Weights of a small self-supervised image encoder.
Model: 9.34M parameters, arch resnet, norm batchnorm, depths [2, 4, 4].
Training: muon at rate 0.0027, 15900 steps, batches of 128.
Data: trained on capsule endoscopy frames (Kvasir-Capsule), 42238 training examples, 48.2 epochs.
Rows from block 3 of a small self-supervised image encoder, named by matrix and row number. Rows with one number belong to one channel. Each number is 128 + 32 x the weight over its row's rms, rounded and kept within 0 to 255. All counts start at 0. Numbers have three digits each. After the name is the row's rms in percent of the matrix's.
Before each channel's rows are labels from the 100 images, of 14976, where the channel reaches its highest value: "colour at peak" is the nearest of a few named colours to the mean colour under the peak. Only what is clearly more common there than usual is listed. The data: capsule endoscopy frames (Kvasir-Capsule). In brackets: how many of the 100, against the usual share in percent.
# convs0: first 3x3 conv (model.blocks.3.convs.0.weight, 160x160x3x3, each kernel summed), inputs 80-159
# convs1: second 3x3 conv (model.blocks.3.convs.1.weight, 160x160x3x3, transposed, each kernel summed), outputs 80-159

colour at peak: orange (34 vs 13.3)
convs0.81 100:164073157093124116097075124142111139095144096095111080102077144089094097175116077172111103139147099117160097127144129105111204253118102097172112110088086159176100159127162124188146105129107074127191092110136118087136121108124115127111091139
convs1.81 096:097148145126105141146106066108173159068139114163103153148159137129079184158098180094044159117123184159156155088160152135179109077125163164132064203127114161142172129092133173091088153147174104141147146095152159109164141184149114122132112137

colour at peak: black (30 vs 3.8)
convs0.42 102:126091102159106130098217130147131150150167100076071075143151158145154087089120121112145081115175152159137131132122109084118107113093126122146094099170161098148155123212190138163078107170136120091106073177101117161124128166145166106170159098
convs1.42 113:104143113115129168153089147093098077128096151142140175139134139101130128203202143135069118157129131080111136105139131176143142129153133148109118106118106083156114130096090159091174154142109097147117137137181053141101149065093128184112074129

colour at peak: black (85 vs 3.8)
convs0.53 098:170102161051123111143134086124120164112124117129110125094130148096126106090100149082123090154052106126061132090115126126118173119105130109072111117127103151117100054164071125067104096136122126102074130162129102141039090111138121102108167082
convs1.53 092:085123136152128167141140189121122079102163118132154146146131152130124109176187155128138145156149111136123116115165127111099122095101171103092144170141148091154119194124185208124131123087167123126162139119167116100116202126140200174112130166

colour at peak: orange (32 vs 13.3)
convs0.118 102:120148151125076185119150121113055071133109172093145132137148116125121102123200113110120061128155124024135120082196097135147157122125142117124099106151120075183100097122097167101064155112138069145092096096149126101124130110094107128136108116
convs1.118 105:137116107120165051129143081090152146148139069153081136153158118164107119088054089128095115084114162216116131076124148101121138124117075162168160136095109191107123125133138169161131111165124109124145143116122109153102116129212123133148170187

colour at peak: pink (28 vs 0.7)
convs0.67 082:076090120105128087099124092132166077127117157126130107155108095123090148103162132117103152147109088129124130102075164099112124135093102136092098108132080080048119134129132077100144183141103119092053102116119129068158065078120132069126144101
convs1.67 098:142173124131180130126145205140150134129105134089139081160135143083155125188159135170135127097116109144104129121155132149123164101136101135097116175179179131136139092104162189203051106086118165042111151102132100145146137123101130140082131108

colour at peak: black (97 vs 3.8)
convs0.68 104:119095116146175128146115158079139134175144141045093086097164190111156166140113177142158106152145083190111142081146074108087157050138129122097187148142100103115122111117159134085121124148136183118146089189113118180100161126124166163138060120
convs1.68 094:155153163151111194135118143163123115113151105094163116148126092137130160196139113151125110136158118079101084102145127079088093097143159104091067161136184124152106146103116122124155082121167125136131101163140101042078114129101079125129125148

colour at peak: grey (35 vs 9)
convs0.39 086:138115118163095154100137091128107133065129092110143107112128091119088104172117193122102047101167127101104087087109116125086079175118133103116060129149093074125117102168177123097135115164177157125111155097113082073099131140079077106082160113
convs1.39 086:176123190096030134120178134119137163177045130139121082152129131113098153112112126106090099095154152172152145114113107111118146080161046083094132167202106125144181125140184070144094107115136111062110101087139162102149171194098103149090162136

colour at peak: orange (36 vs 13.3)
convs0.101 097:084102112049119162174119134124112166087125165139073084064144084067137119122077134177131070143134124131142113105132108137120054214108130129163094105115096087135150122129110074137136078132196092135154137067132096114152120083146095182076097176
convs1.101 101:169115095069156110111096133091109127082114145138146120194093146100111176127157094151055109130173127150131132145107142172131151048156074114181129145079066139133106114118168070074102149120118069106141148178159181105112127121129139122120127087

colour at peak: black (97 vs 3.8)
convs0.131 090:097065182048127104141158088106082091107166148126096115095133073164098121096105125130107111086163143094126151103168085102131082179141106120091117109117073088135125134095123147062119108108076176115133109058122144121119100109107131038115140107
convs1.131 099:122126087115154110091129143159099086145109135170110054115083128103203131147123076177097089120147131100066173178189188121151154074148133129080098151141088173155154116103149144140158121200136087089096142106063152143159136139109130144173126115

colour at peak: black (33 vs 3.8)
convs0.143 098:098185142090109149114176127130125063171141165094166169069176094101144142138092079122142138054097158086157087122099142120154114160104116152079129108134122117135104076157156076058135114087123123166152075134132142174071140102165125125116155128
convs1.143 091:157116139186136194131196083126139184109112115149125140133162163126138121164148183099160076158158085118167102128179088117101153113112172116149104159165112134161139167099159191139157137141147119086111133185123101111152179162127097168129114129

colour at peak: orange (33 vs 13.3)
convs0.77 085:131121137118098072154101151110104153107092082135163106137165159158204098085224125117148119130086075129043171174111084106143114042163150149073139122136143164055119128126157185169154102133094158159111179114081154105138132141144184153151064102
convs1.77 092:089152116149100151152124158102143124146067118137120125102109121156083124109185201162123070166170127163128128154148096149171146190120098124080180163136125135102093133119045167141164158199133047104100096142170099137114051101141038159121102170

colour at peak: orange (43 vs 13.3)
convs0.40 108:095060166147129165121106121142085118079107141068137102073106093135176091113139132165115162064140095086078178105154113087151105104138064084134167098077125095167145119130098104135149082125099152141128108095172155080182119120095108144102099122
convs1.40 093:243084109137133111104151111128174131121125160123138071108142128130162144127111130051103058083101122127090067104078064158131167077125161109159194084151084145143120085129142100144192097130089125107128096179087130156165139118216140085163129156

colour at peak: orange (40 vs 13.3)
convs0.147 088:090100170139133130153137131097096136106161141121094130099160158070142084177100129114149111125138112044099167142122159138156104168140126148170150098130116117159173126111147173096181141169164168139151108132146099115098126113012137152135093110
convs1.147 095:135088077096127084105126116134202159147127075098097113140104090177123188082073051108143166113122128187086110072142123104081147082155057122114123118139159166091096123100150125122108100107090131132080131135077154175139119190194173088107156121

colour at peak: orange (39 vs 13.3)
convs0.4 094:120116127081082121154069086117141101155128113172136085060123189150117105129130082223137111140141181145107126128106118149193116128175128139138116100113101140083089051154132144121158120159190141136081146117139078104125129123081131092094140132
convs1.4 100:134097159001122135108129092083118147175137167125129080151132147150124124111159103160115126164130103117102146168121129116124140085149119187172182170140184108142111158198110180093075131148132157132152162107110177135172106189111114129132178113

colour at peak: orange (52 vs 13.3)
convs0.73 088:070136117085110178161104131157141075102117069077103111122052151120114130123084073156097162141142165148100074095110137087141174143099078079146084100089078142133130120151167153112113126106127101161100113042121148107173113156110090037106124136
convs1.73 091:162043159123134057128128120125108140139111106133164136170153143173162072140175109127133150060085133096098106094103148181133130158149173170166118133067113165145141071153153128177104149088132150135191134140126102093072109131107103170113182090

colour at peak: black (96 vs 3.8)
convs0.113 101:100089135135114114145101117154155125104167144175144096101129114117141145079106109144105091161099068173040125072139115133071129131108123111150078096158098106123146098129133090126157134155127146122039145090090152098189108056101074154165129109
convs1.113 093:169116121170198081059133130137074046116149191127100108135102139130122109098172087183081164064109118114142115162074113112127136096078075107108114163121124121123122092140139129146132124126099122107138086144147103228083131119157084101161148121

colour at peak: black (92 vs 3.8)
convs0.46 115:167129150113092133075111114135098118039049069143126071148128094103133077107138158135075098143168091154112135082136080109145125174116075132128133097118120131105122112128144117171137149088107175143134092064127086118206068072108101134097178155
convs1.46 097:105097081189102094153109126136119101107062085078171093108145128140101146179074145081097067120132149098115192153136154168165114068087140136142217081130111147137110126143149116206073126160107147118148140110092110091125098094119122115113144139

colour at peak: orange (32 vs 13.3)
convs0.63 097:081108113158148084083120099082166117135151088173163177094188179032080126170170149163106182143143141166198091164118150174095093070103149170124070171108125141145112122111150144134124099119112155145177160177144113121129140161121098144112136133
convs1.63 099:165144136154158190122081110131122171135114108121065094107102125115122152126131119123117069150168078135127087147107141135132119169179138083124153130090166133121127113120094077103134166136067106161133109113140165131120117045133105115130167183

colour at peak: orange (37 vs 13.3)
convs0.6 089:101168147104069147115073123168094123143078120180094108091121116094073152160114099153059158124148074114125136109120113121106109166105094081139113152133109171146090167102127098109124136142169104117127109135172093096131134088102127084103057104
convs1.6 096:138151137118162141112079123144138181146131138177103107134146113186141105105121165170162110121045175182134139097089115140132165081111148102163168132128145159045105091161120119093188067142120046154147122090137088159167146135120179156088135212

colour at peak: black (63 vs 3.8)
convs0.18 082:198119138091116122100126028062155078087093133055045075109108102180167122117140150112123221127127107153122081127148135138119085160096099115114110194127067092123112107058088111095118151163143124096170067129160098130099145150127121130132143143
convs1.18 103:109169130152112115152096124165052112174147148095087130125157132123120146166164130129081095095169107086061164166196102134155127097145153103172124115106104131124116149126149139117174115190171104194087118084100141084174081060144132129120181143

colour at peak: orange (57 vs 13.3)
convs0.82 101:116111112061098150142147136133115058163130163068060096112165161140125089093120118175109077158093133127106087070123084047096137134114122127176108100106096077175155120147180160123161117165163152121101086099153105136081104118123123126102144163
convs1.82 101:146095104117150136106116151091180146119189105117136190117147100130162128169108141162097180115112137152140104140140170085152122119089162165165096186065111135144112077131108144123123097124116129121160108175119140108149144172134124117190134065

colour at peak: black (96 vs 3.8)
convs0.65 091:201100113136101143145105131099148153122143188088099038181112121189156134100122186142126182135124067137165125132095105092151126165107136107023081143147136167072118191110156191104091101138135183122111115089116117152133117172129145111152151105
convs1.65 103:061116144155145130053064140111107156122149107135141185144155095103155126152140115119124114112138221138136098111153198087157107129210104111164126111119095126170142113078109134160170164138100093073110140088129172117161113143122161142182104108

colour at peak: orange (32 vs 13.3)
convs0.48 108:181112121149152139164091126170131105098173147065104132168115131112156152152129098087150141139099121130189117213151153143187146150151154113096175110150153173117134124087100196148120154154182110141121086141130153176123140134158156090178112148
convs1.48 099:070118131074116095091146109106115160111110080134117116052155106144151091126155117140117117070183123183091103088077197113144089131098097104109124130155070176147088141113151160103109115154156105097146133113116121098127091186179119087100092149

colour at peak: grey (29 vs 9)
convs0.146 117:164112084115120110151115118078165132108120104066054144130092144137140161109153147128081112190138107168137140128179139097153092161172075104084145118126128134152127151108147127135160123112098144125126049133118110114092150092173142120103158135
convs1.146 102:090076130088116133092117127169108123115183066154171113106178114099173098113174133157087116108089124064132066171100102140123139112130123097138174129173130171109094171143090171082116184145093130107105142079119083121169117149146123136083106169

colour at peak: black (37 vs 3.8)
convs0.103 096:093159128107151106125198084118102141158133139165171155091136145162144120160162116101115196122160137099165104072115113195092116129145063135121130093123151110145120064125140093118109094175160085142149047115165135130076112101108135155120146122
convs1.103 123:155118101191132142162100107108065120150144111132113109157103153118133110081082154136172090113079137141151215176138147104171154168189139141115114159135128126107138177107076136124112193131126067131130139129110096165103112124136102136144100124

colour at peak: orange (34 vs 13.3)
convs0.129 084:075119135165145159116127131191187107137177176125155111099183123093160097088118084110155144089127140130046139122117082102150069078158131147143165079127152092146158124145146151104127150149160186114146163109054164146107153118144134128107164098
convs1.129 115:098195124060122082113159092077112179147083100082142181124082126118060152119091126158111156080138080116182138144083090126128161180141052214103123137102097085151167145118117108078121097191157110141065116160143125175091072125121081110082144146

colour at peak: pink (44 vs 0.7)
convs0.1 079:173168125088096120112100146117117152113120133095039167103126096145151080089113108208139107178086078131173127087155131082195083129112168100127143142116143103097123111116099101111076114161162159130116149076119114111166107114117097135133141142
convs1.1 106:157140116076130162141097102151169127102136122126187072120113129111114129105144163128108132092119186119161131115156130155130108115131129093165181105092125148185152172128090177214146103181151173163146054138149101102075160123118103121166147112

colour at peak: orange (35 vs 13.3)
convs0.120 094:098154109150110121124105091105133072181120137101159106094129143182169176083135134107142120196129154134121113107100108102205095132029126141140122082142138148200112109081159097167131065133120166121183152163161096141081168158138109101106086130
convs1.120 098:130091143122130173112171101166094130142131086135156085146137129098101082141160109122103121139134133143121209112150152124093110106128173104135129157111134133124116200122081171129173164157126079192182106127106123069187145124141172127117111115

colour at peak: orange (41 vs 13.3)
convs0.156 128:156118120168156168139165120131111100081111130135097144159110106162171152169161158073117140130125164130112143128102216114131158127184211100160185201134118175183180154107155119148107132121129118153108201166178169090166092199092124104151113135
convs1.156 130:146108125115162173165093126160186109148120128101151113078127129096063127107108078127169137114126098126089097134089111151115091110140079144129055087127115097090069078152162112125148136114118084132136098077126078147176134125140131095087142088

colour at peak: orange (69 vs 13.3)
convs0.60 095:130089106158140126144141195086186134130148157131131148094183124038122145185140086087141076123160087095124166097118131138093116169143156153109134149131115105159117127130134087137091129116121128138124090131073090151093102038118135111125182106
convs1.60 086:095129086062144110148140151113135127169163167129103063084092106176118170123138137142126144080136138175089104126139126155111070091156089121100144130061149092107157142091139130141137080134163169091084160150059133208112162107057125124092143114

colour at peak: orange (45 vs 13.3)
convs0.85 080:163080132170113166123093111084138117159162120126093118087118097147120125147054113129134160125179101097125131061125084143113139156137094114132109092105047103113176068184113133151124118148112097103087104204129132125123123120110106128085156080
convs1.85 103:146098138108103137108166121125118156067135124124127102158158141091051085145098095139109151173151112167094116116140147096117115096071178103148156196104090128132111094158150146158146122123148178101115102091146093066157138107151150091142128131

colour at peak: black (79 vs 3.8)
convs0.59 101:106104117144126142114094110144150165056100152034086086150144101112131134076144175132174105141122131163125160060114126087126102048083106103097135114156122096117136071174130127102144088149134082101141040140106158101147123147117123057143130119
convs1.59 093:144143143154109137120087143201110150108132109101147133111096142107159113237149082109125178125067165108132096168080202110148128133123146094142165130121098116102143121072109132163151170069118106211137093119132196129135086168145135196107075118

colour at peak: pink (38 vs 0.7); orange (36 vs 13.3)
convs0.87 098:147053173105092131098175140201160140151106130067065120114168159149062101130225133113149165167141106122098144110114093002119162169139134121144100108157068135117123118144117097166109134122141097160182109166141074075125135144134119063147140123
convs1.87 092:118109194110110108124168148083137124082200155116145122049110123149233137169146144166128171140102121174128087106103104164140106074127110127119120125113157179086128093109124147133102073088145076100180139165154124100130130137104141167166151085

colour at peak: orange (44 vs 13.3); pink (40 vs 0.7)
convs0.96 129:171152084210137163158191130098134123149144169196147145165149135135159163112115153094125140147141182145170131150135125146148167175134206135161145142101195143124137185116167197118161121117161134130146224137125125125158139163187131121104106139
convs1.96 111:166168120097124133113107109131091115096091160119121110123133104101123086134103096145155096163122137127128102113082136117141088165122091121116072124157053125125071072165125092138135095136066092171105090095149153138114121152096131093118139133

colour at peak: orange (32 vs 13.3)
convs0.126 082:143108123073156142171095105109059115117114124177152096159133134146159152100148067163136137131167110112082114193116126132110105088154162073099121146170130134091114038079079135057134116141153161159094148148128089089094165140108138135169178108
convs1.126 094:113132159122102148121195097085094098136130107185112105114130177139080127081120102147099103106133112095161154187157127143120141151092134134101098158170110123161129147107115112091180152131157144111089110186124129102107079210107116113121147110

colour at peak: black (100 vs 3.8)
convs0.159 100:125146156155143099111107088120063118129110176163139098087116092135138154129114162150136084138109158112144073103096096164143136083089108175108093138116143117108115085091102141155126118140131112128167108142159094129085120121075094190134073142
convs1.159 089:134145045157124184080157101091130110139127144085118079128163149162122154084133088151120077071113096167118129122167150125103137112052171102127172137160073192132077128126133115122182094126066111083123160102073064095090085092164161136164151136

colour at peak: pink (25 vs 0.7)
convs0.36 083:137097141134107173144161142138086114156053152123197124111149145123111157143134143062119112039144116124143105124151141148152162114058134118132113137167117095114107051109080150144164185099175119122093107132133173142130136104087110169124167142
convs1.36 085:105138108137160033174149104145138137173142120128086095078105148158141114148119141164148112107143094154107148181088138124089089108152058153134096117145113147087148153110146108137039112115147122146125104132122076165109113144084127094136119106

colour at peak: black (78 vs 3.8)
convs0.104 099:074105157104146118127120129185117117143114147127116118095081131121082143106103094084083044079130172098095123106101080159112113137098117153093099111081155120099096076109122080090101063142112141076168162065103136111153104067099067079109108098
convs1.104 078:139105096167084067163135082109144103085117153138169091109156148187105127175111180169175170130137066126130136101102114110114149128134132131116102096154148104142105147082185101118102126111099126126122132138077122097103174132085151118106138172

colour at peak: black (100 vs 3.8)
convs0.91 106:113129082092142126070059096156080117109092115166168155107152106123031085212186082156097162089129152116121080113097081098093104136133100072135091187116113130147109122120072092180075143105141177173170077097134090089127136112097150137113112122
convs1.91 094:145151191146139164136121115152184151090122108129119084156113119144070160155134124113173112122153133157161081191180132061106124150071127102155145140161138115124111137121155111133179095092124228137185173132096148101116107153104133085121130098

colour at peak: pink (26 vs 0.7)
convs0.99 124:112120104057125080143153202147157126126137118148107127150067139115134153133151184118131149132140090149122110110122150126080147097158123128104103122092128195106164102096157103105103165154071103104104250154148137112172113149135138076129098140
convs1.99 116:116147060179177082077086087133103124100124147107135125143135076119101120099086154144074093146087106136108153094121103119126117117108163163123132143168131083087028103139058110123157094082141083118114177142101136134121135153151097147120165099

colour at peak: orange (37 vs 13.3)
convs0.26 088:073094104096113180160127164078099128107092155091175105057179150092121069115128085117119129094168146099144099143095085114150137103143139129127127072093093074128130105112149165109184131114080145111096142203099080119126164073075144147100149114
convs1.26 101:140083162158151089077159068126178180116155126088154114138108102184185141120117127131100092147098130159082147137097075133108120110142110185154135115169157102099113156083066078136126067077092127125059147115124162170110107091151178081148109081

colour at peak: orange (35 vs 13.3)
convs0.114 091:125125136053149057170091153126141101211141191150095121138137141103162138115166090099151159086097124134121145132111148115102096059152128091102104125116138044035123105107127096142116099123169164119081144120115138134148123139103102102155175108
convs1.114 085:140112129183134124076099102116162130120134116075134169117160140128123124133110154124097114110132140122131076124120101113145128161125202074150128134187149088163135150079122147074084133092090160155114143145059141161142151104153196088134116105

colour at peak: orange (31 vs 13.3)
convs0.61 093:126129140071091127132107118170121105135100105104177081128141140067095125165166124076118138125147111121092097113130148133103143143106044134134149172137089124104126141182168104084112154179089100081132095086145145114102173129124128124124121142
convs1.61 082:163151090149117149150131125125150163159106082110171178192161151124120152073104181099104108120111093095164111119107100131115088140035145078098102112139125099177094187073102126101119072098186150137131136128168062080130097187171134145117154108

colour at peak: black (100 vs 3.8)
convs0.102 125:192112122138090129174082147126145104119129149111100091119112123136132124147224203090155064143127091082046157111108075130159139130140125126108113147146119112147153147157140125166132124148102113091091132133079100129113107119086140184151103182
convs1.102 117:027143083092149141141153127153135132128071152130102142090158179061166116157198081117091130075127146110112106148111238099125099188129135106142138107107102108105091127090078161142137143139137155172107097094169105169183103151078128095126118172

colour at peak: orange (42 vs 13.3)
convs0.3 102:123092109170159099092191097115122177122165143176176171135120131052086157178138109131121155136139110083207140139115100120098177158178112143126134163101167134119102125164151126102092194152165170068159111083195154101097087075156172167067152139
convs1.3 100:083167101116089173132103162151099140120126163122083080135070162140191164083071163116179100116156099132093124088152145130176132114135154150176148144157150140122101136083122119127110146095100127104122140092082124170131155171117193092120084108

colour at peak: orange (44 vs 13.3)
convs0.44 077:134133139121097153142136119109142104063123112131155120130123125098124099156144107163103065156146087055112110148082105096118159152153168124145149119154088126072128138166105117112157098188156141139081132072122097116111126082061110095112151082
convs1.44 111:129116095080124140099181176113125138170074101156110116147134122181123122114129119108109156166078182127144114032172138106192144125134123143097167151130142183067108133128122172158028151095124121092198097089169106137082120146131127153072121165

colour at peak: orange (38 vs 13.3)
convs0.25 110:083104154127144108170088105123092122115129161077070135116184096122167073158185138093197104102154156103101134153093124114108103117152114161128159158134118050174154082162176140110084115120056162122131094162094126122077175154097168140112052145
convs1.25 106:171113132139151168062182116075205141110104088028092147122151109127153168125084104055098098106131087141159077119110160132157124121128079095151133095128086091089153181089110104092189115130114137123118142186149136157139130135182125108142151127

colour at peak: orange (37 vs 13.3)
convs0.57 094:115101137048087143195146137138153116125099132127123097070080183168145146139176099143101108095121093126119092093146140097116100135128094077138142107097098178121074124090107141060051101115147189126107123095149116071109172117142139138114108161
convs1.57 102:117118101087057070098136133085136131128139087158145102176140162141110188078120179109160136155135163102121156147137105148174161120133141105159073231096141122103109155142112144090098121125167213118130158116162140131119126191122138167090167116

colour at peak: orange (46 vs 13.3)
convs0.144 096:079140117137130107129072091094108141111138094128117119152110111182139133102093115159152160093146101106102149150170136152139127174154079154131149118126098150137109037100093111107187176136093124141108122146100118103120129099124162163132159167
convs1.144 105:128109151069162133117162096141067196107116104118131132090110093143075092139139063161121124135156188133097125149148090154103145146132156135133134120121119091075120156117128137164134085160050148184095144126072124139175072149163105112159080087

colour at peak: orange (55 vs 13.3)
convs0.105 093:134051163083092149131082132144062105113118144096090117096138150134113078179154088155141115122131169107021091077099103100105160119120065156135144131084077089124107132122068122079166108134132149107162078150140098058118106174089108095136140081
convs1.105 093:177141135098086148107138131123183116104126184097092071161153134161114156122061185099135141160050088098108163111119065108122189102147131131149121183151118095134126124137161131139064127167139098101143144122150103195160114163166118147133119126

colour at peak: pink (36 vs 0.7)
convs0.47 084:147143150117021164073090181094161132130156161126153132127119114145140102075097099102161110100170155089089130120165140073107157183141103120172166127153091112109129122151104149114095091064141149057131126155111118125103160098144147133115140106
convs1.47 089:141090137083164168133181165097148120148080072165145084116174125135141151122111146105145069136143073128152155160110110136132112153110091156103087095112169149081149131149172105168098192176196181109149142126135140088096055139112120166136130162

colour at peak: orange (40 vs 13.3)
convs0.22 104:150051087123175071134087181134164150115107101103073112158146113156120185103155162151130127151155052131118109099141187166138096208136132151109170125202088151141171121136142052142118136166063118128121117121091161143143130139087127093144102107
convs1.22 105:156101134083159129071146117151127125102109135126132118148074129159098106117135144181118096115116089148148145140162090127123097106076152067127163124147151166172120111174110130145168116148166171138116175123060086081183100119127113094103160102

colour at peak: orange (41 vs 13.3)
convs0.130 080:150105123169156062111177122154104070085140135124188129095081082138154127120117110106088190170151159187147130159094121106160120086182169123110144060111182121122115104108141116131117075128111086167086149100140117116110118133166093162117140091
convs1.130 100:134155128139154091130080083119093181170141145115122142183096112138133124110075140132075116079185162139118101159105187168103067156069142152057106222144125144192136091108123157160158169149132130189096092134126104082133119099112124107146142109