Weights of a small self-supervised image encoder: activation prelu.
Rows from block 7 of a small self-supervised image encoder, named by matrix and row number. Rows with one number belong to one channel. Each number is 500 + 50 x the weight over its row's rms, rounded and kept within 0 to 999. All counts start at 0. Numbers have three digits each.
After each channel's rows are labels from the 100 images, of 14976, where the channel reaches its highest value: "top examples" is what is common among them. Only what is clearly more common there than usual is listed. The data: capsule endoscopy frames (Kvasir-Capsule).
# convs0: first 3x3 conv (model.blocks.7.convs.0.weight, 288x288x3x3, each kernel summed), inputs 0-95
# convs1: second 3x3 conv (model.blocks.7.convs.1.weight, 288x288x3x3, transposed, each kernel summed), outputs 0-95

convs0.249:450501432455463495442478600549497577503480492558454542539495402517484460475582545485541586473469521461479472584506455485426564516512569472475475529461554479403441584501459463574488476471445477567467433478459432521448520491506440487515540519463524526437472474480490548503455560599440506494
convs1.249:450433458526465483524596468463511486525537579498583471443571565500495501642505484516527541597541574502428470522587552395498521528519516522429540423539528489530431496466472537444461499412532603508521490452450470458551530559462508452573579514502532459503529570557460417412544465482515570565
top examples: finding: pylorus

convs0.273:495446480525462610471480440486562450518534525497545545521437431567514505490536483475462416530475520539465555431536482437494497513473490471528403533477647591491490396526531492484575523552484354459468546527575548442502397437514528425509485519482375453505488504525415507560519519504503459575
convs1.273:522467417561423489465474540506438495402523535509466523466416517504500570535499548473444332454401446502509494478448422489399594488493529481575388449411543416444508562480472461554482504459507380393520545516541431519518498548502475490602464446553444520516466456451417643430462540516492443558
top examples: finding: ileocecal valve

convs0.205:577441400468547562633494533453513513502471555497474446519453455476495527477462521554521338589511451539457530483473428478439505524450555528526490451500484504425578450459506515474506504459445531581541472491457469466515417564455572551570500524460525487432476461475537492520429501567448407402
convs1.205:451514589550468414453473576506503473503473580516582626456440360506475496503490554394571508494458515470509451376432457546454549593482510516496536435464438526499480456490448575450461552602486418453525529517568427449453507593484460486448488470563422518636501355466471557457511506406451528545
top examples: finding: ileocecal valve

convs0.7:459564461591480430529512563509486569509458509484433567452512504475525462444475572462515376415393561512528581444504462573440483555422543460549471438464411583547480547478512482506445528481541510557496531449426513479485410500506561473502451497517545482480542484458456421456468548425552423491
convs1.7:574536550532484596471522547644487538519508587436424479538453557507508487565532584623359441457517488489528534429471472492512553544466463540612469509462419569575515452548463478443558537565498524514596494432504521605431483484502545500553447524552494432545453486456579478499520558432565539505
top examples: finding: angiectasia

convs0.102:521514543411515476443589559461571475488462480509526485493478531485560464499422497403533487470477522470513511482497461510487479456523505446553397452473453448625462591503456501473493482550575413528506529525556487563537475533479520471596491601397412489517411497422527414556464434375515488432
convs1.102:454470549524490500462405539474477464419497423406492533450450506358519521410455524528536487581494472463482509463584549527452490513529569514579432585535449520438464492532485501437505442503540433511576491543574469415527448455540474451531482511406381460522457518556474443546510489451623456550
top examples: finding: reduced mucosal view

convs0.219:560460531508515553499426478508537455414461428404487508432551502566576531588496551507418481457549509439482582504501580576525431441519456476521596470465467540514547469480530555531502582576499521633451480490489521525534579445467522532437409541532482404527439545464518495513533495588490477537
convs1.219:555467519524552634508453570605512464532533523481547428560471461568455507464488502551457563555434584486507466498408482531582526327569506531480530533462586513457456525468549476469491434508475475589491484521506533433487623495508502394506520435609524502431432538575565492427558475457499459454
top examples: finding: foreign body

convs0.199:511447514561509513532514485612513476467515472501447451522495562404542556511492511467601539545412509493585646504531454597526538468430516491489477496439531461481472591617544383454486541536523405519501457490508474459488447433487465504436538543526511448563525555474511504550460497456485567458
convs1.199:454490518461435486595572540526490484484514529532467433550474529364546372612528476519488470464526481476524487600537596535474492468544462422533546422515612540522489483482430484577503557463497541478440477469558570519393436467556591414470526590486480454573573470585510523477547571552518508593
top examples: finding: angiectasia

convs0.217:514492533499490500465436411675511565457455463516526504501443441538565505446518546476467556519545491431594432492543417484462593583578459457514520478498569564499399460622563569447490376455477541473358527481539502496503445432393504499521577458492552580506497488506495561433578520452536477498
convs1.217:514419567480466553479432488524447474551495487514467508552526545463479548475499410504556440483510392609430606560504480532555470438531438545508480525412585492555539531499367529552517646581525436449523464507530516547491521570534429477519372501478410532490506485477521594467470467562606492549
top examples: finding: reduced mucosal view

convs0.163:452476536584394544509481467556466513560463608427478504524512420507512511448560488454506510528425465469475497464497562501374466571475484440504331531481435473430533457549562485542508447493498545556459527492571479471489520453506485609479465489442556491486501561474560462552532411499458555492
convs1.163:484506446453553488469455518407519518553547539548535513449486492395480464552459550494469442540459500445493425603554487521431513582478391541455513490481638509477513577485481672609483558473510530525546541544497589539589547503493451425475444549529610480518588531540463558425498479491566461541
top examples: finding: pylorus

convs0.133:548478574494540595405456508528506523426496427513534508530483540501444430525379639449538471529517505491492396536492528582524534479433509484465522471534425595549542460503490523468563542534500523473517469459533457512428542549441547445540405484602522576482470461404577542436512481446470504516
convs1.133:557570510529549565477515607470521448497530497470543534443467546492479466476501468517555460568465490553426477449534501482557583477427465453520446508447484493490460523503438513514466597495515446539518507522412490435531366548492491505580444479580545427530412432527462506518484544518551592547
top examples: finding: foreign body

convs0.169:455515478569395551470490485500483493463462486487431498571496417474507505559465501525561484579563482500492418447514455501453572556513478581477474548576526487624559428435380507462512544531448619452542470440407533579493474433500574523495447477513453465622478474499476478456517508509503544545
convs1.169:518610485549534621467477533477433433495537566510393486481460522518421558518511515487481351443471451429522507450544433552361501517516535445497421521399500466501469515490566459629523542467453441480489507528561560438530432546464523387472533484563474529497539442458403437549477485421541488498
top examples: finding: ileocecal valve

convs0.225:461511467493531491551422564410462493428477553485437528475522500465584493511421488486482562478571542479468560507508441417517451513512461541503472510438597489529531445603554502460424488483474414548435542445508369506526581493554544448455653423495438538487534526502437416480486501549425510542
convs1.225:453491522426461520471465498501439445546478588441527544485491462536439433460556506439570482503458510460488465483558509469465473454492493512505415558528607599598544497464515568522415487448571533502458480512550617535476429536496457426531572489566542528526446472472597450547510478484445480517
top examples: finding: ileocecal valve

convs0.86:533546447429544578553536528527527489451539475506455475456513535579616535456481586524459494509546532571532469480411476515531478465418543532476449431542565454451493509504523525580510508510548549458475521495548468460496475484405517520579513506540477611552490483464476496627502450428481517526
convs1.86:426494562481466474391388493519485490576498504405460459502442453458456505541490483535431505479520591456539505453576474463527555432577567523434508467501427579560510430533499545515549472466464504533536402456513584479517567445494406525426442474518505441454446505525523481529544523429584489460
top examples: finding: ileocecal valve

convs0.279:507501478394476429405461529508515522443469509415479607412483491518430472506403535504526533495586434420528525474510514537485506546501453435516510530466518415508511562452516534506531471509543544600524563524418604481465460523557544593494539576501405601429490540429528425484442536499527592474
convs1.279:543505604465422499470547541523505431424481468484599458505562613572606529548489462526525548492480524455589505447373484506544551436519505471586423476487517466445494462541515433492502423493502515486518480473610438468525536526398459452551464487505484538576449349436498661481515469542570453447
top examples: finding: reduced mucosal view

convs0.62:525550550505475545579492392536336498487539507492482416484424441530521491463495451467517570464522584518573497507526448466546494559493542418458476525481500495587599515531534621568539568561462554454458532504579468493511541549520489630540569424574515515510460441417446501585523421582536561492
convs1.62:512504518492483476503546496520420579594526483476428462429460467511412447578499399586494492530471498450590490529487512452540554527416533525482559487532532414600445531406479479495512444487515464461468477499552551433466476479491530496549538466556538538523470603505545514505491533400519515545
top examples: finding: ileocecal valve